config.yaml
width: 384
norm_position: "pre"
hidden_act: "gelu"
optimizer: "muon"
orthogonalizer: "polar_express"
decay_fraction: 0.4
Rows from block 3, named by matrix and row number. Rows with one number belong to one neuron. Each number is 128 + 32 x the weight over its row's rms, rounded and kept within 0 to 255. All counts start at 0. Numbers have three digits each. After the name is the row's rms in percent of the matrix's.
# fc1: MLP up (model.blocks.3.mlp.fc1.weight, 1536x384), inputs 240-287
# fc2: MLP down (model.blocks.3.mlp.fc2.weight, 384x1536, transposed), outputs 240-287
fc1.730 086:122116145135154109120147097098164156085118165117098102093145113105106099087124133169152136168126091117105175134151148060178155161139185159122150
fc2.730 088:096080156131123120129115127098115126135134179086153103139144098113071176116144111137105105133119140112149101165127163162150138132093089108112135
fc1.731 082:163156148107092154120134139117201159127064130201187134156119120165139136112125079159162120195119070123119186092115131084141098143141130189112111
fc2.731 095:098144126150176128070112136133094131177089109106135095136101148075132097065143135153160105083094148095077121121169102087102135132106154162141121
fc1.732 090:115100116085181158146161148095207141157153126158090117140092120171150166144124099107114079093090145101135108116108122150088154135131117132094092
fc2.732 109:151111164120084120195146145168129142141204155135212154114164103085158115128097156176120097109172161137119153172061117184107073099077087154173118
fc1.733 082:091096176170144134113136163110153098188210130084081078109107091134063131176143133110116181063105106194156124120125118112183123085139156142134086
fc2.733 089:084117127066166134158140118114142093069135144135144081148123136165151082113131110154108072229151097085044090143195134156128114156121147154108130
fc1.734 108:154110143165153112094167154139087161131155114121121080156079104116103184130128088116105106096109159128090133142098110183163115106171121149205187
fc2.734 103:140147097156164176121134117116179169096149163145120126154095110139105122122110111096138165098087079129166066122101155171095080137131098093080119
fc1.735 085:160087171102160158181101078104125150142157130150134138105108094067121166123115120117144128128112074140114148136121115119183084125122063127129085
fc2.735 086:085128094121167148105118172198118129126124151059168064120095144124184098086082155124122098141142146161103206150164134072087111170186139130140095
fc1.736 090:186126136100169131156180103163159090145135190165185099113120125111104168124135154089134158117125097129110121138108151113168120152121106204187109
fc2.736 087:143127104157100180142158178134093104116157120100125190188142158102123140096187126116145121104129126114148107152096111167147130150127128161172108
fc1.737 097:151073106135163093119182185160091143178170075092108106198151116106144116119178098145138089188127131152067099131148152149072125097132083089083082
fc2.737 091:147139176161113096154046141118101101136121097103091089071156148076194120199076136051115198142100074165160076106132171170076090184068117130122105
fc1.738 101:161201135146129148085069102090119131164184148140140127078178097112206142169129088128139133144129173135104106154098074113110178128109099194116074
fc2.738 084:177165146165149165074097093176137135144114110121164119095072144156128112136133134108138189101124127069179148085128157116083115184161091109170117
fc1.739 083:185139125094089135165109138178103067109129114123126116126117116121162113120077146112068161176110099128082101114123097071101135088096172091135124
fc2.739 087:125094135089135113125137081082125146120147086109034099127171140112138161141047100125146070128133126151141170147107154120157196111136183144155151
fc1.740 096:158118173093145113095152097196182088188121131120158162098096055093106105135171103128113083152110111099141110101083110111105123102124166184093137
fc2.740 090:091148103169118162154068168143104153113100107150095110174195102155128147150118071091125133157115161103109169154154131097107144125109057088152110
fc1.741 100:076119113152084093138143100151163102112125111142168054150104152189180151198103092117117101089124090111075141135148114201131138104098148131118085
fc2.741 104:140162171089200080130059143150156142179080125082105129125151126116151101152099069159132157128177156101071137134165099103114205206100123141105174
fc1.742 098:127143108134123194150143162130138082084103106092150028090108173098142136179136083161168163139058048073102135131100152101122132148109140201121178
fc2.742 114:146089079130142090113129092130043168152174144122112178073162142144066132180128181103134133148128092165177089136112067152139079090098133144166101
fc1.743 106:107114136094154160120114172163104148132093138152059158137108107152103131089142084119145097138117161107121066201183167146185127125124061078145184
fc2.743 089:152152083107134125108181134104145182137119130137141171175078127130109102113115133078093146111095185108095188062153134101074115127202117099141062
fc1.744 099:121154134138132138131121133099180157077140117124124122151118165174184141181104137068120222067131178144096115110092130147114045136097128160184148
fc2.744 107:119127130121139115092111139168116122154064097106113101139162065167170097168123097160174087184086131110163194138165147092134170130151111115127091
fc1.745 111:145131129169113160115109066141170053128141150104095157156131164137075153129152096094124090144133173053128162126151090143148150114226112175130163
fc2.745 090:140122174063148160201142158129184144178101086175129116065196123133133169177133131112117109119101054118125118113136122133159122149110150166131116
fc1.746 099:141172157145173121092162104130097118158195122134158152132068051132183180141122128143161213115118127166126110220175166148128098156130118188134142
fc2.746 098:128127069127082139188151133157116148095083090117131119116123176082096092217098162142104039143159150137126132096140106120135115112100101110088178
fc1.747 088:093096100104103145118131111186127121103155115165144111130092194092113103166085184091150140129120167122106140115162070130083143131189176077170148
fc2.747 082:169153128158175158183142130126054113163119104163136079122115109108148159212095153108088200071136117127156084142151116111164129054119136148152108
fc1.748 093:183103122112128184094084165186101144098104158109072134101081144123147179117067092098060060156150094138142123183111125222088118147119129128119193
fc2.748 093:123145105072172103110127140150077102096167166130113115190098129187064148140117074151142138136091151163111140115125152063147091097100110167067090
fc1.749 084:121070142141146156151149098187120149113161149055144159134124130186151185127111118133144161128155107150157173104085135168057121183208126124080107
fc2.749 088:164128136094154143127122150161165112135166137094140120184119114122113110084178098092113126097150132092102058121135172186177144126093181107135132
fc1.750 094:095068191088134132161144125129168158125144097103097138144151125118067085229084120128109111106131159191139119129120149095165136071080128179166131
fc2.750 098:091163076078147108149154154062126111168170135146117082072139171175118173118101122154094134127124127104063143128088105142110157146158183130129116
fc1.751 095:149129122154075043136143138115109162110163192171120078153090106140166161108197103103175126099168174118103180143102117106111132114135107128123103
fc2.751 093:154123140164169116089094161144142175144152162111133143064136168173223127082094159169081132104129157127107099117174122145145080078121081081126118
fc1.752 103:096170166115103126111187110111108094126171182141135182147179126189175157149092161119128161140127109121112099189141104115095138118140084152163097
fc2.752 106:100137128158161159086147093140137140149086136090141123162149149150122137209160083151167146071137153115161169078142078157099191136113127134151067
fc1.753 110:093173091125114113096159063085097181080167077110134228104110145087162151079109128131157147119144061160067103122205099141143084090143136136130126
fc2.753 109:160114107075128181119125080156110087157110131130145133111127119147088086092176116103149120085156128136141085141167148123141125059135141114130071
fc1.754 086:166106177054124120138131125147156159154102129083101121134124078117160122098145146154139081145146104043115089069138135105108148157161150132181097
fc2.754 089:144125064149190107191125153150138063118092110110111146181140134097103155117113073176142178092130129114110159119116120143130121134106126152100117
fc1.755 098:084126160107122089157106070170170194075172160138108094120141130190116156165145179153135180145156140151110116121154112123155151176125102152138098
fc2.755 102:111135114149073092076154111157145127094136167152125121154103099118152122091141144156154165112084132123151159145068122099065092162103108149131151
fc1.756 102:171115195124079095128168131102141161096156112167104125091184153163160145147080122191155075159060099089118182079149136104127160081105123133110119
fc2.756 123:143111130117137241130103171119119069089138141091109146102134099136166189103205065058111187107141165147163144148147108138164149137134174139140105
fc1.757 104:102141136118162140191077167129104122141154166109224087092152154125115131134135135166093153191066090091106148071092081147117164192192184137142150
fc2.757 104:114144154086150100091156075110148093161133065080102115132146116129134194152091111122106068151115148183174169116107157138137096115105123063121074
fc1.758 091:161105155131164111037059092089140133110075155095086105131143124104139120101109117181081144154144174123208141141096112142133109138139153158105152
fc2.758 099:162149103120100136178091154145118076124042152213118125123157095182150151105156127119167153083090116138158119143166111192136108111142096114138110
fc1.759 119:103107059143092123134129202171103107100129141142133141143147077081136116161120171109160107074116109069098102067196128088122127089119087155165152
fc2.759 108:120130113127104141147068139173146058146139146118165136161140129096158080195102130148126163142142114170180105144164159100122118164110103139147141
fc1.760 102:151158164105139151124108203179113129121124148119154149128154160146094152146161124144109094141100155095150148102164123160137159140155114077105109
fc2.760 099:150185116080099173118067093051113137088102141098147155116138158178166053106171112124146146148140123125128096089131113098110105123073111157105094
fc1.761 096:170103129167114103068108130191142159109109088148133144074156147099110118175105154134149149094108160137124140116117129096163128147102097108166121
fc2.761 093:086114119162183110113148143139122135125129178143156116158103089094163075117105054114108076087140135100146116066159141162095103113107126143165124
fc1.762 122:139129172121077140107100181143104106143077151062128091116113062171131146178086109133097138107142102136125141097114127154104077186124136172114102
fc2.762 107:099170098161215102147159097146177163108124140114189136103043131097092129113163160121102133145106122172094104080147096127133176165149146176154138
fc1.763 092:197167091149157081141169110149111069118122129087174148137105108100108135094112122118162114128157089110135090089075109175120161115122161121088159
fc2.763 090:160082153094111195157116079134104135172157160142135099147185172151155075110097103196164106132056166125163121134121113102138172123068178168082097
fc1.764 105:099155107104094171161067149107081131072163158061059155095098139108181147154119104154121113133098186122117107122153082177109173150160123112160071
fc2.764 094:097130089126129127060166159156117134212085113149106186140105141166032126051123158106104080110152166111166186174101190108151182114149105136125152
fc1.765 104:067112167133116156133156165139201152129175106164105118151086092138093133131061086201131140176111132109108122123147144206115072078209135137140105
fc2.765 125:101000185129143138154139068120132130109124162103155105111224141132147101139108171115140161118106130078092122098193153066134143171081068142142114
fc1.766 103:157119066103113103168074126081175142126144089136132160100141106132098155091102141034114134170140169090128176162154168163135129170111113175090119
fc2.766 092:148201176156198145126118132090115109155083126113145106143133118155168126095129148139131198127117082139120173144152109100179183134136145086153128
fc1.767 089:100155181097140152183108118113124147159117106143060144105067098166128173174116149168185155153116141102082168125173115099177138113068105111211089
fc2.767 086:151139143138122129081104168109099100129103121118167188117084128141105127105092082096140107125102140157163128164156148141122108066174119149076118
fc1.768 100:148080148200089089168202139098052158056149100081139126127142196128037139078087112133127071150107140085111114120147091118121180137115141114158154
fc2.768 090:104151130104161151134092133172084128160201155134140040150123073160154106140099135193151177156158137170117099105142094202090131113111145177117105
fc1.769 099:132153177105188145191080134146101149113118130083054141124153122102118055157095166125191174068144087102137115157182101133091105155120142152148147
fc2.769 089:104146081136119124175146087149073136118160136153182137088099107134102165129148106070082075173098139137059128121118112154150131110150128141103082
fc1.770 097:108127120065148192145088167067096108133111129126117108136132122095121127165146095182087111142068161115092147106138124157106165177181150133130169
fc2.770 083:126115085185117042096160042128125043105160110117114121187184156140120147108106135105167170107148138134112113128116091126100115121068107137122106
fc1.771 110:088119101119112153154154076093137109167157126131102137149106140190145127062141088162136067151135121152084067097108110093147153119063105178145117
fc2.771 106:152181121132100160148212105098161164165055123155178161079060102137123114112129191121126128143184139089131105091091080180079154105164155087146161
fc1.772 108:144100195107135095102143158103144132146123134186200114161167119128070147121173123153135134103115124150114151117169160100091069136173102168091176
fc2.772 103:148122107131139112127156110139092127116132119150122143132098153112140074143143189136115083153137081198109153150081128191106105159106170087141182
fc1.773 099:190100128202161139127129113176095131135090092150130117097058166168127149042082108184172079124138111138088108143136111137120167110183011151092115
fc2.773 091:093146139137185140089140114066093123062177141119147103109144109064098140148141104091135152090118099113164152136082176122186142053165202117164095
fc1.774 090:084093095191079124178099176121195128119114177145169109104149078107128108144114147121148117171175089138101179126135187146159067164150170187096121
fc2.774 088:127067146156114103081147134172151144130120099127146140145103123141108147159087196069166161193138141132131132151148116137125152144103121157165132
fc1.775 093:070141134106147151068094150156129133178106182130161200095144144109152179159158134112119136133082092175109209132107105151175141094072139095092160
fc2.775 118:122173160101157028133120073125160192122079157145152084147193108161189115111120123101098165167122151107125089093194150064129167153191132131168109
fc1.776 103:171059130146095113065167134136108155119149142094114154121136127078058127128141164135124103144109126113131141124100148154138129129085162162109082
fc2.776 113:123113101151113132106153095069164092165101129121140117164109125138143130111163115128218109126139133130095108187156141079118136124104227162098158
fc1.777 091:131143142096132124159098191171183187122140065160158124106157125140143103138104149145048087118144127108157166157092158108104184104119175149071140
fc2.777 076:124108103083162159129185150146118174191119126133122134127140102145124100087115201124139128158156153117183137149166111086111110098162134115068134
fc1.778 086:143056118152067168101152137121093121079189133118151114169101126094127118130134194110105163165154119126111117110124140107134083114139149117160170
fc2.778 093:123144119063103153114139147094114166120037163102146116157158053083083101104153086138148174168108093110130118181122062074126201142105173136094165
fc1.779 087:109150162105186203171110157108083188132108174078089130054155161149086146084125108088122118131175112089115130158134116158091078166126155159172095
fc2.779 083:124125073122161132158113132131088159141127138177169090104090111158132111159055147169116105127106146150139156192214157175119130173154089155110109
fc1.780 098:111099120157131142097164087147138153118182185155114068080126128110100141126123067136180126103161116130134094128118074105179135166100112113114093
fc2.780 103:120131072128133159154078129166113121138178110172156110181182124115162140099147147149142149120145086123128131161063141190062165115170136179139087
fc1.781 087:101121126128150143134146105106096013156154090060135133188132099145175093145156153075094079075144154104145136117130111195118121118127137196131081
fc2.781 104:166174130133147128141144087154199194073098160114138140138162095090130137086079136159165178108123161078112082097163167122150091140126112091137155
fc1.782 122:145124162128124111144112139105127117146098127143167170137096141134080109119169122111164134162141138148112129147059093133166126136098096147158159
fc2.782 112:115123105152095072112140079117169127091142073118134132119062148147116099123209125149092134159171114152178133161112174145122154107098176090171146
fc1.783 101:168126128113108155140073099143082110086149070085161163134151153176116129056101118120155130118174117112126171119150178150113182135109063126107084
fc2.783 089:065079110145126158116196112118133155135148141147116146149131158143101120170108162149054108111091170121088164150103088069158136081106135172099145
fc1.784 109:139157158099147164155167173113108157145128124174068128032137168125179137134113140086211137096175164079099060132129136129164102103135178146193186
fc2.784 095:119161110102151117139141129160169102079089119168088138165078116093107110118109148217054135160174107142129179109151146184142187170128059134102113
fc1.785 108:129114113111094105155124130166123106114172124102092134106141107124088161143130135125113127137168156129119151099161069098098141105117112104093122
fc2.785 107:105051146117064073086108172131086151133128150141153144119160121088122074095112113071160061097082127098147175175112073093149194140129153091123113
fc1.786 096:146163129142125149156074106158113093146163162098169125090133075100084036134122079111122139206117119096136160121130107133087091188131070114113126
fc2.786 106:120152132116144147118154083120149127103130117129101182146120125098166203104160155136129122076106170143108108145167112137179151069103174093098112
fc1.787 093:143104124045123153130145130153064108168091117097146143178133202115099131173129125110204057106088154083111159185105042139138109090157135113122118
fc2.787 077:150103119076179114195121050121130115165124150118116079131139146167117160149124103154099084086146125134118078111153111142172120146071127150111107
fc1.788 092:168102204124168112158138159120162107141151128105150099110140133170151159153139089190124105089125089073129149062127199143048192132146088165098078
fc2.788 106:098123143098163123141192178120166161129098156128132130102098150121084122090073164130085092128168144146119093105115129128103135163144171132164146