{
  "dataset": "microscope photos of single blood and bone marrow cells",
  "fused_qkv": false,
  "bias": "qkv",
  "batch_size": 64,
  "epochs": 4.6,
  "decay_fraction": 0.4,
  "weight_decay": 0.01
}
Rows from block 3, named by matrix and row number. Rows with one number belong to one neuron. Each number is 50 + 12 x the weight over its row's rms, rounded and kept within 0 to 99. All counts start at 0.
# fc1: MLP up (model.blocks.3.mlp.fc1.weight, 1536x384), inputs 0-47
# fc2: MLP down (model.blocks.3.mlp.fc2.weight, 384x1536, transposed), outputs 0-47
fc1.1171:51 63 48 52 35 62 49 61 78 49 42 53 45 45 61 53 51 59 33 44 61 59 61 35 48 57 46 34 30 34 60 59 44 54 68 60 38 47 51 74 45 35 51 68 43 65 50 51
fc2.1171:63 33 46 46 34 50 40 49 48 78 51 33 51 68 73 52 46 51 50 35 53 55 50 67 44 26 64 54 66 41 68 32 44 65 37 35 53 52 55 43 48 51 39 38 19 55 38 50
fc1.1172:39 46 59 58 43 70 42 46 58 65 47 38 56 45 62 57 32 46 56 43 40 45 07 46 30 43 45 53 50 48 55 40 55 58 54 35 45 29 40 51 55 55 27 54 28 41 50 83
fc2.1172:35 67 62 38 52 34 30 51 34 77 43 38 71 61 54 48 58 65 45 84 51 52 35 52 43 24 48 68 61 37 59 71 16 47 34 61 41 32 69 47 32 41 54 50 52 42 38 30
fc1.1173:75 76 56 36 41 55 64 52 59 72 34 50 39 48 28 50 49 51 41 51 45 29 62 39 41 48 59 45 45 78 49 52 55 48 50 36 57 44 73 46 28 44 47 46 56 45 64 35
fc2.1173:36 60 48 41 46 42 23 46 58 39 51 39 51 46 48 46 59 36 50 53 58 46 22 54 43 43 70 41 71 36 70 60 30 67 56 53 45 64 37 51 67 57 36 49 48 50 50 60
fc1.1174:61 64 38 50 57 38 66 47 58 64 49 18 46 54 62 70 54 49 69 53 51 53 44 54 51 54 45 41 64 58 44 49 56 39 37 34 52 33 49 57 41 50 48 46 50 58 60 50
fc2.1174:17 27 47 64 48 42 31 44 26 48 67 60 39 48 48 53 47 51 50 63 20 66 65 59 55 60 54 45 51 50 50 60 55 37 61 46 40 51 54 73 51 45 70 60 71 58 24 37
fc1.1175:39 37 47 47 44 85 62 55 54 35 61 43 63 44 70 46 62 49 69 49 42 53 53 55 13 43 80 67 39 73 60 33 43 57 57 26 33 57 45 37 57 38 40 52 43 31 56 62
fc2.1175:62 65 28 43 79 47 47 39 44 56 60 45 55 54 49 53 46 62 54 41 42 66 55 56 59 46 44 51 46 41 50 62 52 46 61 57 68 51 57 61 50 51 48 49 40 55 42 41
fc1.1176:20 61 46 47 55 53 54 43 54 74 51 34 55 53 63 42 52 67 49 71 40 33 50 43 54 48 56 53 53 36 41 52 49 55 44 64 54 38 56 63 44 61 51 26 52 41 60 42
fc2.1176:54 49 28 63 45 52 43 54 43 35 41 52 55 35 64 65 47 72 56 37 57 51 55 57 30 45 52 42 33 28 59 45 51 39 56 39 58 58 40 28 66 48 70 43 42 58 62 65
fc1.1177:49 34 61 65 73 38 64 49 30 57 43 46 67 48 47 51 63 60 57 51 34 49 81 54 58 63 49 40 47 30 26 75 56 51 42 62 74 53 46 20 47 86 48 32 68 44 64 67
fc2.1177:57 38 30 45 14 48 81 35 38 48 57 56 56 64 55 48 62 64 66 46 24 41 30 44 59 63 37 33 41 45 53 38 59 32 38 62 61 41 62 46 60 42 44 75 60 40 53 54
fc1.1178:46 22 56 52 25 67 53 53 71 40 47 46 51 50 41 69 36 35 61 40 48 31 70 62 58 45 51 41 62 51 48 53 70 30 47 49 36 34 63 34 52 50 41 48 51 53 56 52
fc2.1178:51 59 61 47 50 56 54 16 35 48 42 36 37 56 40 37 46 54 44 61 28 82 58 37 50 64 47 50 52 33 73 66 35 46 51 29 43 52 59 49 53 49 64 59 51 35 52 49
fc1.1179:37 41 54 67 64 38 41 57 48 40 59 48 43 62 57 40 54 65 69 61 56 28 34 46 52 43 74 50 41 52 36 49 63 47 72 53 52 25 59 47 58 46 65 46 36 73 59 41
fc2.1179:51 66 58 52 44 66 44 40 40 44 62 44 45 53 57 36 51 52 54 45 47 38 65 36 31 42 56 65 47 39 68 53 45 62 56 45 49 58 62 47 43 55 65 55 66 55 46 32
fc1.1180:49 66 50 51 50 71 54 57 46 58 65 46 56 54 54 57 51 40 48 28 63 50 76 43 40 48 36 41 43 55 64 70 59 56 57 39 54 51 40 39 57 66 30 54 78 70 38 43
fc2.1180:71 65 57 32 49 55 28 39 38 63 57 51 65 56 35 56 44 67 52 66 51 67 58 55 56 59 41 75 73 47 35 36 54 49 69 48 53 28 40 62 50 46 34 36 71 57 33 58
fc1.1181:71 42 49 53 55 46 60 40 57 48 60 61 64 51 63 30 38 49 63 31 45 56 52 52 56 59 44 36 77 56 62 55 58 56 53 45 35 34 54 66 52 67 46 27 41 60 79 54
fc2.1181:40 62 54 64 36 37 54 26 42 34 63 49 55 55 56 58 58 52 46 48 56 47 42 47 67 42 53 66 40 75 47 61 54 35 35 49 54 61 52 38 51 60 66 67 40 55 55 60
fc1.1182:60 27 50 57 44 41 69 62 34 49 52 29 53 46 54 56 35 54 33 50 60 42 40 41 62 44 45 44 51 42 57 32 53 42 74 39 54 66 44 28 24 52 79 37 38 44 65 41
fc2.1182:50 71 48 41 31 68 41 70 75 65 72 64 49 65 70 72 48 60 64 47 21 59 48 49 45 44 63 49 38 56 60 51 38 59 61 61 52 45 31 57 43 42 32 64 45 45 39 44
fc1.1183:45 49 49 45 40 51 60 53 58 72 66 42 58 59 48 73 59 42 44 59 66 37 62 48 68 35 52 41 33 56 71 55 55 47 39 44 25 58 45 32 49 55 61 45 46 41 27 37
fc2.1183:47 35 59 37 46 44 56 47 64 75 46 40 50 46 55 56 50 42 31 43 44 57 52 52 42 36 55 60 51 70 50 49 42 60 25 28 37 53 30 45 32 29 48 37 51 28 58 46
fc1.1184:42 23 50 23 61 61 50 55 48 38 59 42 49 53 58 69 47 54 39 40 44 56 23 31 53 41 54 60 75 60 69 56 46 63 41 41 35 54 45 20 29 36 45 26 53 48 70 49
fc2.1184:49 62 35 54 28 54 61 54 43 48 69 66 32 68 43 45 54 44 44 33 53 44 37 65 53 52 31 27 45 45 60 45 64 25 30 63 55 41 73 52 27 45 62 67 57 53 56 25
fc1.1185:37 35 45 26 43 39 53 41 48 53 55 46 50 57 61 52 57 52 43 64 33 44 59 34 65 34 47 62 59 55 40 30 75 40 62 66 71 53 62 49 49 34 46 57 46 46 58 42
fc2.1185:53 59 65 72 44 53 66 50 42 34 42 63 41 57 49 47 47 42 39 51 33 58 59 64 52 49 49 52 62 54 49 50 35 50 46 50 51 49 63 56 25 57 47 52 51 53 66 54
fc1.1186:72 44 38 51 54 33 33 43 43 40 54 44 57 43 39 43 58 37 56 53 23 70 27 35 45 40 59 42 52 57 63 80 33 45 43 20 63 72 56 54 56 50 67 64 43 52 48 22
fc2.1186:42 44 65 52 71 55 60 52 58 49 48 44 48 47 56 63 55 55 65 40 62 42 30 42 32 35 62 52 52 40 47 51 29 42 46 84 41 31 41 46 42 48 47 58 51 53 32 53
fc1.1187:52 40 15 57 40 35 55 50 60 44 31 65 59 41 55 51 65 42 53 47 46 54 51 41 60 49 63 49 53 60 36 43 50 62 65 52 44 59 43 57 52 50 60 44 68 73 62 48
fc2.1187:67 66 67 48 56 44 38 68 52 56 35 33 38 41 75 49 46 45 53 62 42 54 44 39 20 56 53 57 57 47 74 31 38 50 67 52 38 48 41 42 46 48 44 38 34 51 55 47
fc1.1188:47 30 51 61 61 73 43 49 30 66 47 65 26 62 60 66 52 63 58 57 35 63 38 58 56 48 44 62 49 53 59 69 42 50 26 64 55 52 34 54 51 58 56 63 57 52 56 39
fc2.1188:69 56 63 53 47 58 50 30 66 27 65 40 55 30 56 46 42 59 39 47 45 52 65 39 59 50 53 40 60 53 44 35 57 41 42 47 43 34 59 58 66 36 71 43 39 35 28 53
fc1.1189:61 57 39 46 53 47 67 55 43 46 33 69 63 73 44 58 46 40 60 64 25 68 36 56 62 56 48 28 45 49 45 53 60 38 43 38 54 30 40 40 18 54 42 54 69 56 76 55
fc2.1189:45 43 76 56 50 55 50 50 32 44 45 36 43 46 46 46 68 45 58 82 61 31 45 51 25 25 62 51 57 69 58 63 41 41 74 66 13 51 62 28 42 43 41 50 47 55 50 65
fc1.1190:40 62 39 47 42 53 37 48 55 63 65 41 38 43 52 65 59 58 53 32 44 46 52 53 34 53 55 17 58 59 32 45 49 60 58 45 41 64 56 32 24 65 36 44 57 44 51 62
fc2.1190:65 34 68 56 63 41 47 39 39 48 36 54 61 46 45 42 45 52 47 60 57 76 51 58 51 51 62 61 60 41 74 55 59 25 60 62 42 58 45 47 56 49 53 36 39 69 53 53
fc1.1191:68 25 45 61 55 51 53 77 62 45 66 57 72 59 20 47 58 61 50 43 53 41 69 36 56 54 40 47 59 31 46 48 45 26 56 60 28 38 73 59 72 70 34 49 54 65 67 39
fc2.1191:49 65 39 47 52 35 49 45 47 65 17 47 46 49 51 60 63 35 30 44 49 46 35 75 60 49 57 61 44 43 54 67 61 70 49 53 35 61 53 44 65 48 65 44 49 38 42 55
fc1.1192:46 50 58 50 55 47 43 49 56 45 49 41 51 56 51 54 47 54 40 59 64 59 35 53 50 54 44 67 39 48 46 26 50 32 55 35 49 52 47 52 44 55 48 69 47 46 65 54
fc2.1192:54 64 40 57 46 60 45 51 39 54 49 47 54 46 57 23 60 61 92 44 54 64 53 37 51 77 24 65 55 22 50 54 55 41 43 76 48 43 47 55 71 50 50 50 44 62 43 46
fc1.1193:51 39 42 73 65 52 34 41 45 53 53 23 65 53 44 45 46 55 66 48 45 53 45 54 69 75 42 52 43 57 44 15 39 42 45 60 51 64 46 64 42 57 52 43 59 49 36 52
fc2.1193:41 35 41 50 68 61 59 51 23 38 30 71 44 54 34 57 41 28 28 32 52 67 35 74 68 35 60 63 57 52 49 41 35 43 19 25 55 53 44 64 70 45 63 61 70 63 39 65
fc1.1194:70 41 61 56 63 75 33 73 58 47 58 40 64 38 45 67 42 46 45 32 36 42 50 47 66 56 50 51 44 52 38 40 59 52 47 41 43 55 72 53 51 49 49 47 65 42 45 61
fc2.1194:50 53 44 40 53 34 51 38 23 59 53 63 62 67 34 44 59 80 44 71 59 66 65 64 54 39 75 75 42 60 48 56 30 54 67 66 45 54 45 45 45 53 40 45 57 65 36 48
fc1.1195:63 54 14 53 57 59 30 31 55 55 68 28 60 48 36 31 56 78 57 57 45 45 58 55 28 63 53 60 57 46 31 59 43 35 50 52 44 62 47 63 45 75 43 49 53 65 28 54
fc2.1195:55 50 73 62 48 38 71 47 40 34 51 50 44 37 74 55 53 52 68 40 55 50 41 43 54 62 66 61 35 54 61 34 65 42 69 58 38 66 54 41 33 33 46 57 35 43 72 68
fc1.1196:52 45 50 54 60 46 33 64 58 60 51 62 70 29 54 48 64 54 56 68 44 65 53 63 30 61 46 74 54 61 47 43 47 51 68 49 60 40 54 34 50 57 45 48 60 37 58 51
fc2.1196:36 41 54 50 63 48 57 54 52 57 51 61 51 57 35 42 43 59 60 34 74 53 68 73 59 55 41 63 58 55 49 50 50 72 55 46 39 49 50 55 47 68 40 56 62 41 50 74
fc1.1197:50 50 24 49 31 42 53 39 38 46 56 60 48 16 42 51 57 43 39 56 60 48 48 47 32 60 38 44 68 67 61 63 52 43 53 47 44 62 70 66 58 56 42 59 52 62 49 60
fc2.1197:51 54 62 76 53 41 50 45 67 48 66 53 48 41 48 56 67 57 52 47 33 26 42 57 62 59 66 50 58 41 41 54 51 54 46 56 59 71 27 51 33 60 41 55 71 57 43 55
fc1.1198:50 56 57 66 56 61 45 50 39 40 50 27 47 52 56 39 43 52 40 31 47 64 53 44 54 60 50 53 67 66 30 64 57 51 33 67 52 70 36 24 28 48 56 67 50 45 53 45
fc2.1198:35 50 50 64 40 28 49 31 59 47 50 51 36 33 40 79 61 44 50 49 64 51 76 49 38 37 41 60 35 66 48 35 54 40 53 44 20 63 43 73 28 42 49 17 31 62 63 53
fc1.1199:32 49 70 40 67 24 54 51 35 59 43 54 63 36 31 72 38 32 35 55 56 46 56 80 70 63 58 29 55 64 33 49 64 57 60 62 66 45 44 41 48 39 45 43 65 57 42 40
fc2.1199:68 57 62 59 69 70 41 82 58 54 48 64 65 54 40 42 52 59 35 40 48 58 47 52 67 48 35 40 60 45 71 37 63 37 57 39 39 40 49 41 46 53 42 46 59 59 45 21
fc1.1200:38 77 75 49 67 41 49 63 59 62 41 45 52 48 63 49 53 48 50 34 42 50 55 30 53 54 46 36 35 52 15 49 32 68 45 48 55 52 41 46 50 43 48 63 49 56 39 32
fc2.1200:64 39 43 39 47 41 43 44 52 66 73 58 42 33 49 39 44 54 39 77 37 50 50 68 44 47 49 37 51 51 87 49 63 61 61 49 65 40 44 45 56 40 58 37 55 47 55 56
fc1.1201:59 41 29 66 43 66 62 45 65 42 46 30 64 37 69 38 63 66 53 52 70 43 41 49 30 69 35 55 31 34 35 55 50 45 55 53 35 52 41 30 63 45 50 63 42 69 52 57
fc2.1201:65 72 66 47 45 50 33 50 54 31 36 51 63 49 42 53 40 23 38 39 48 57 61 57 52 32 46 47 51 38 55 51 62 45 46 45 44 57 30 76 40 35 55 56 58 47 50 59
fc1.1202:41 44 55 52 52 27 55 71 51 71 49 35 47 49 54 62 57 61 36 56 43 43 40 49 58 50 66 54 46 44 62 49 57 45 59 50 41 37 46 49 55 57 61 31 43 41 62 54
fc2.1202:59 58 47 33 47 52 49 40 48 46 36 62 60 55 19 32 45 49 50 23 46 76 58 37 42 42 60 78 66 56 53 51 73 50 47 45 34 79 55 43 47 62 51 56 65 67 50 46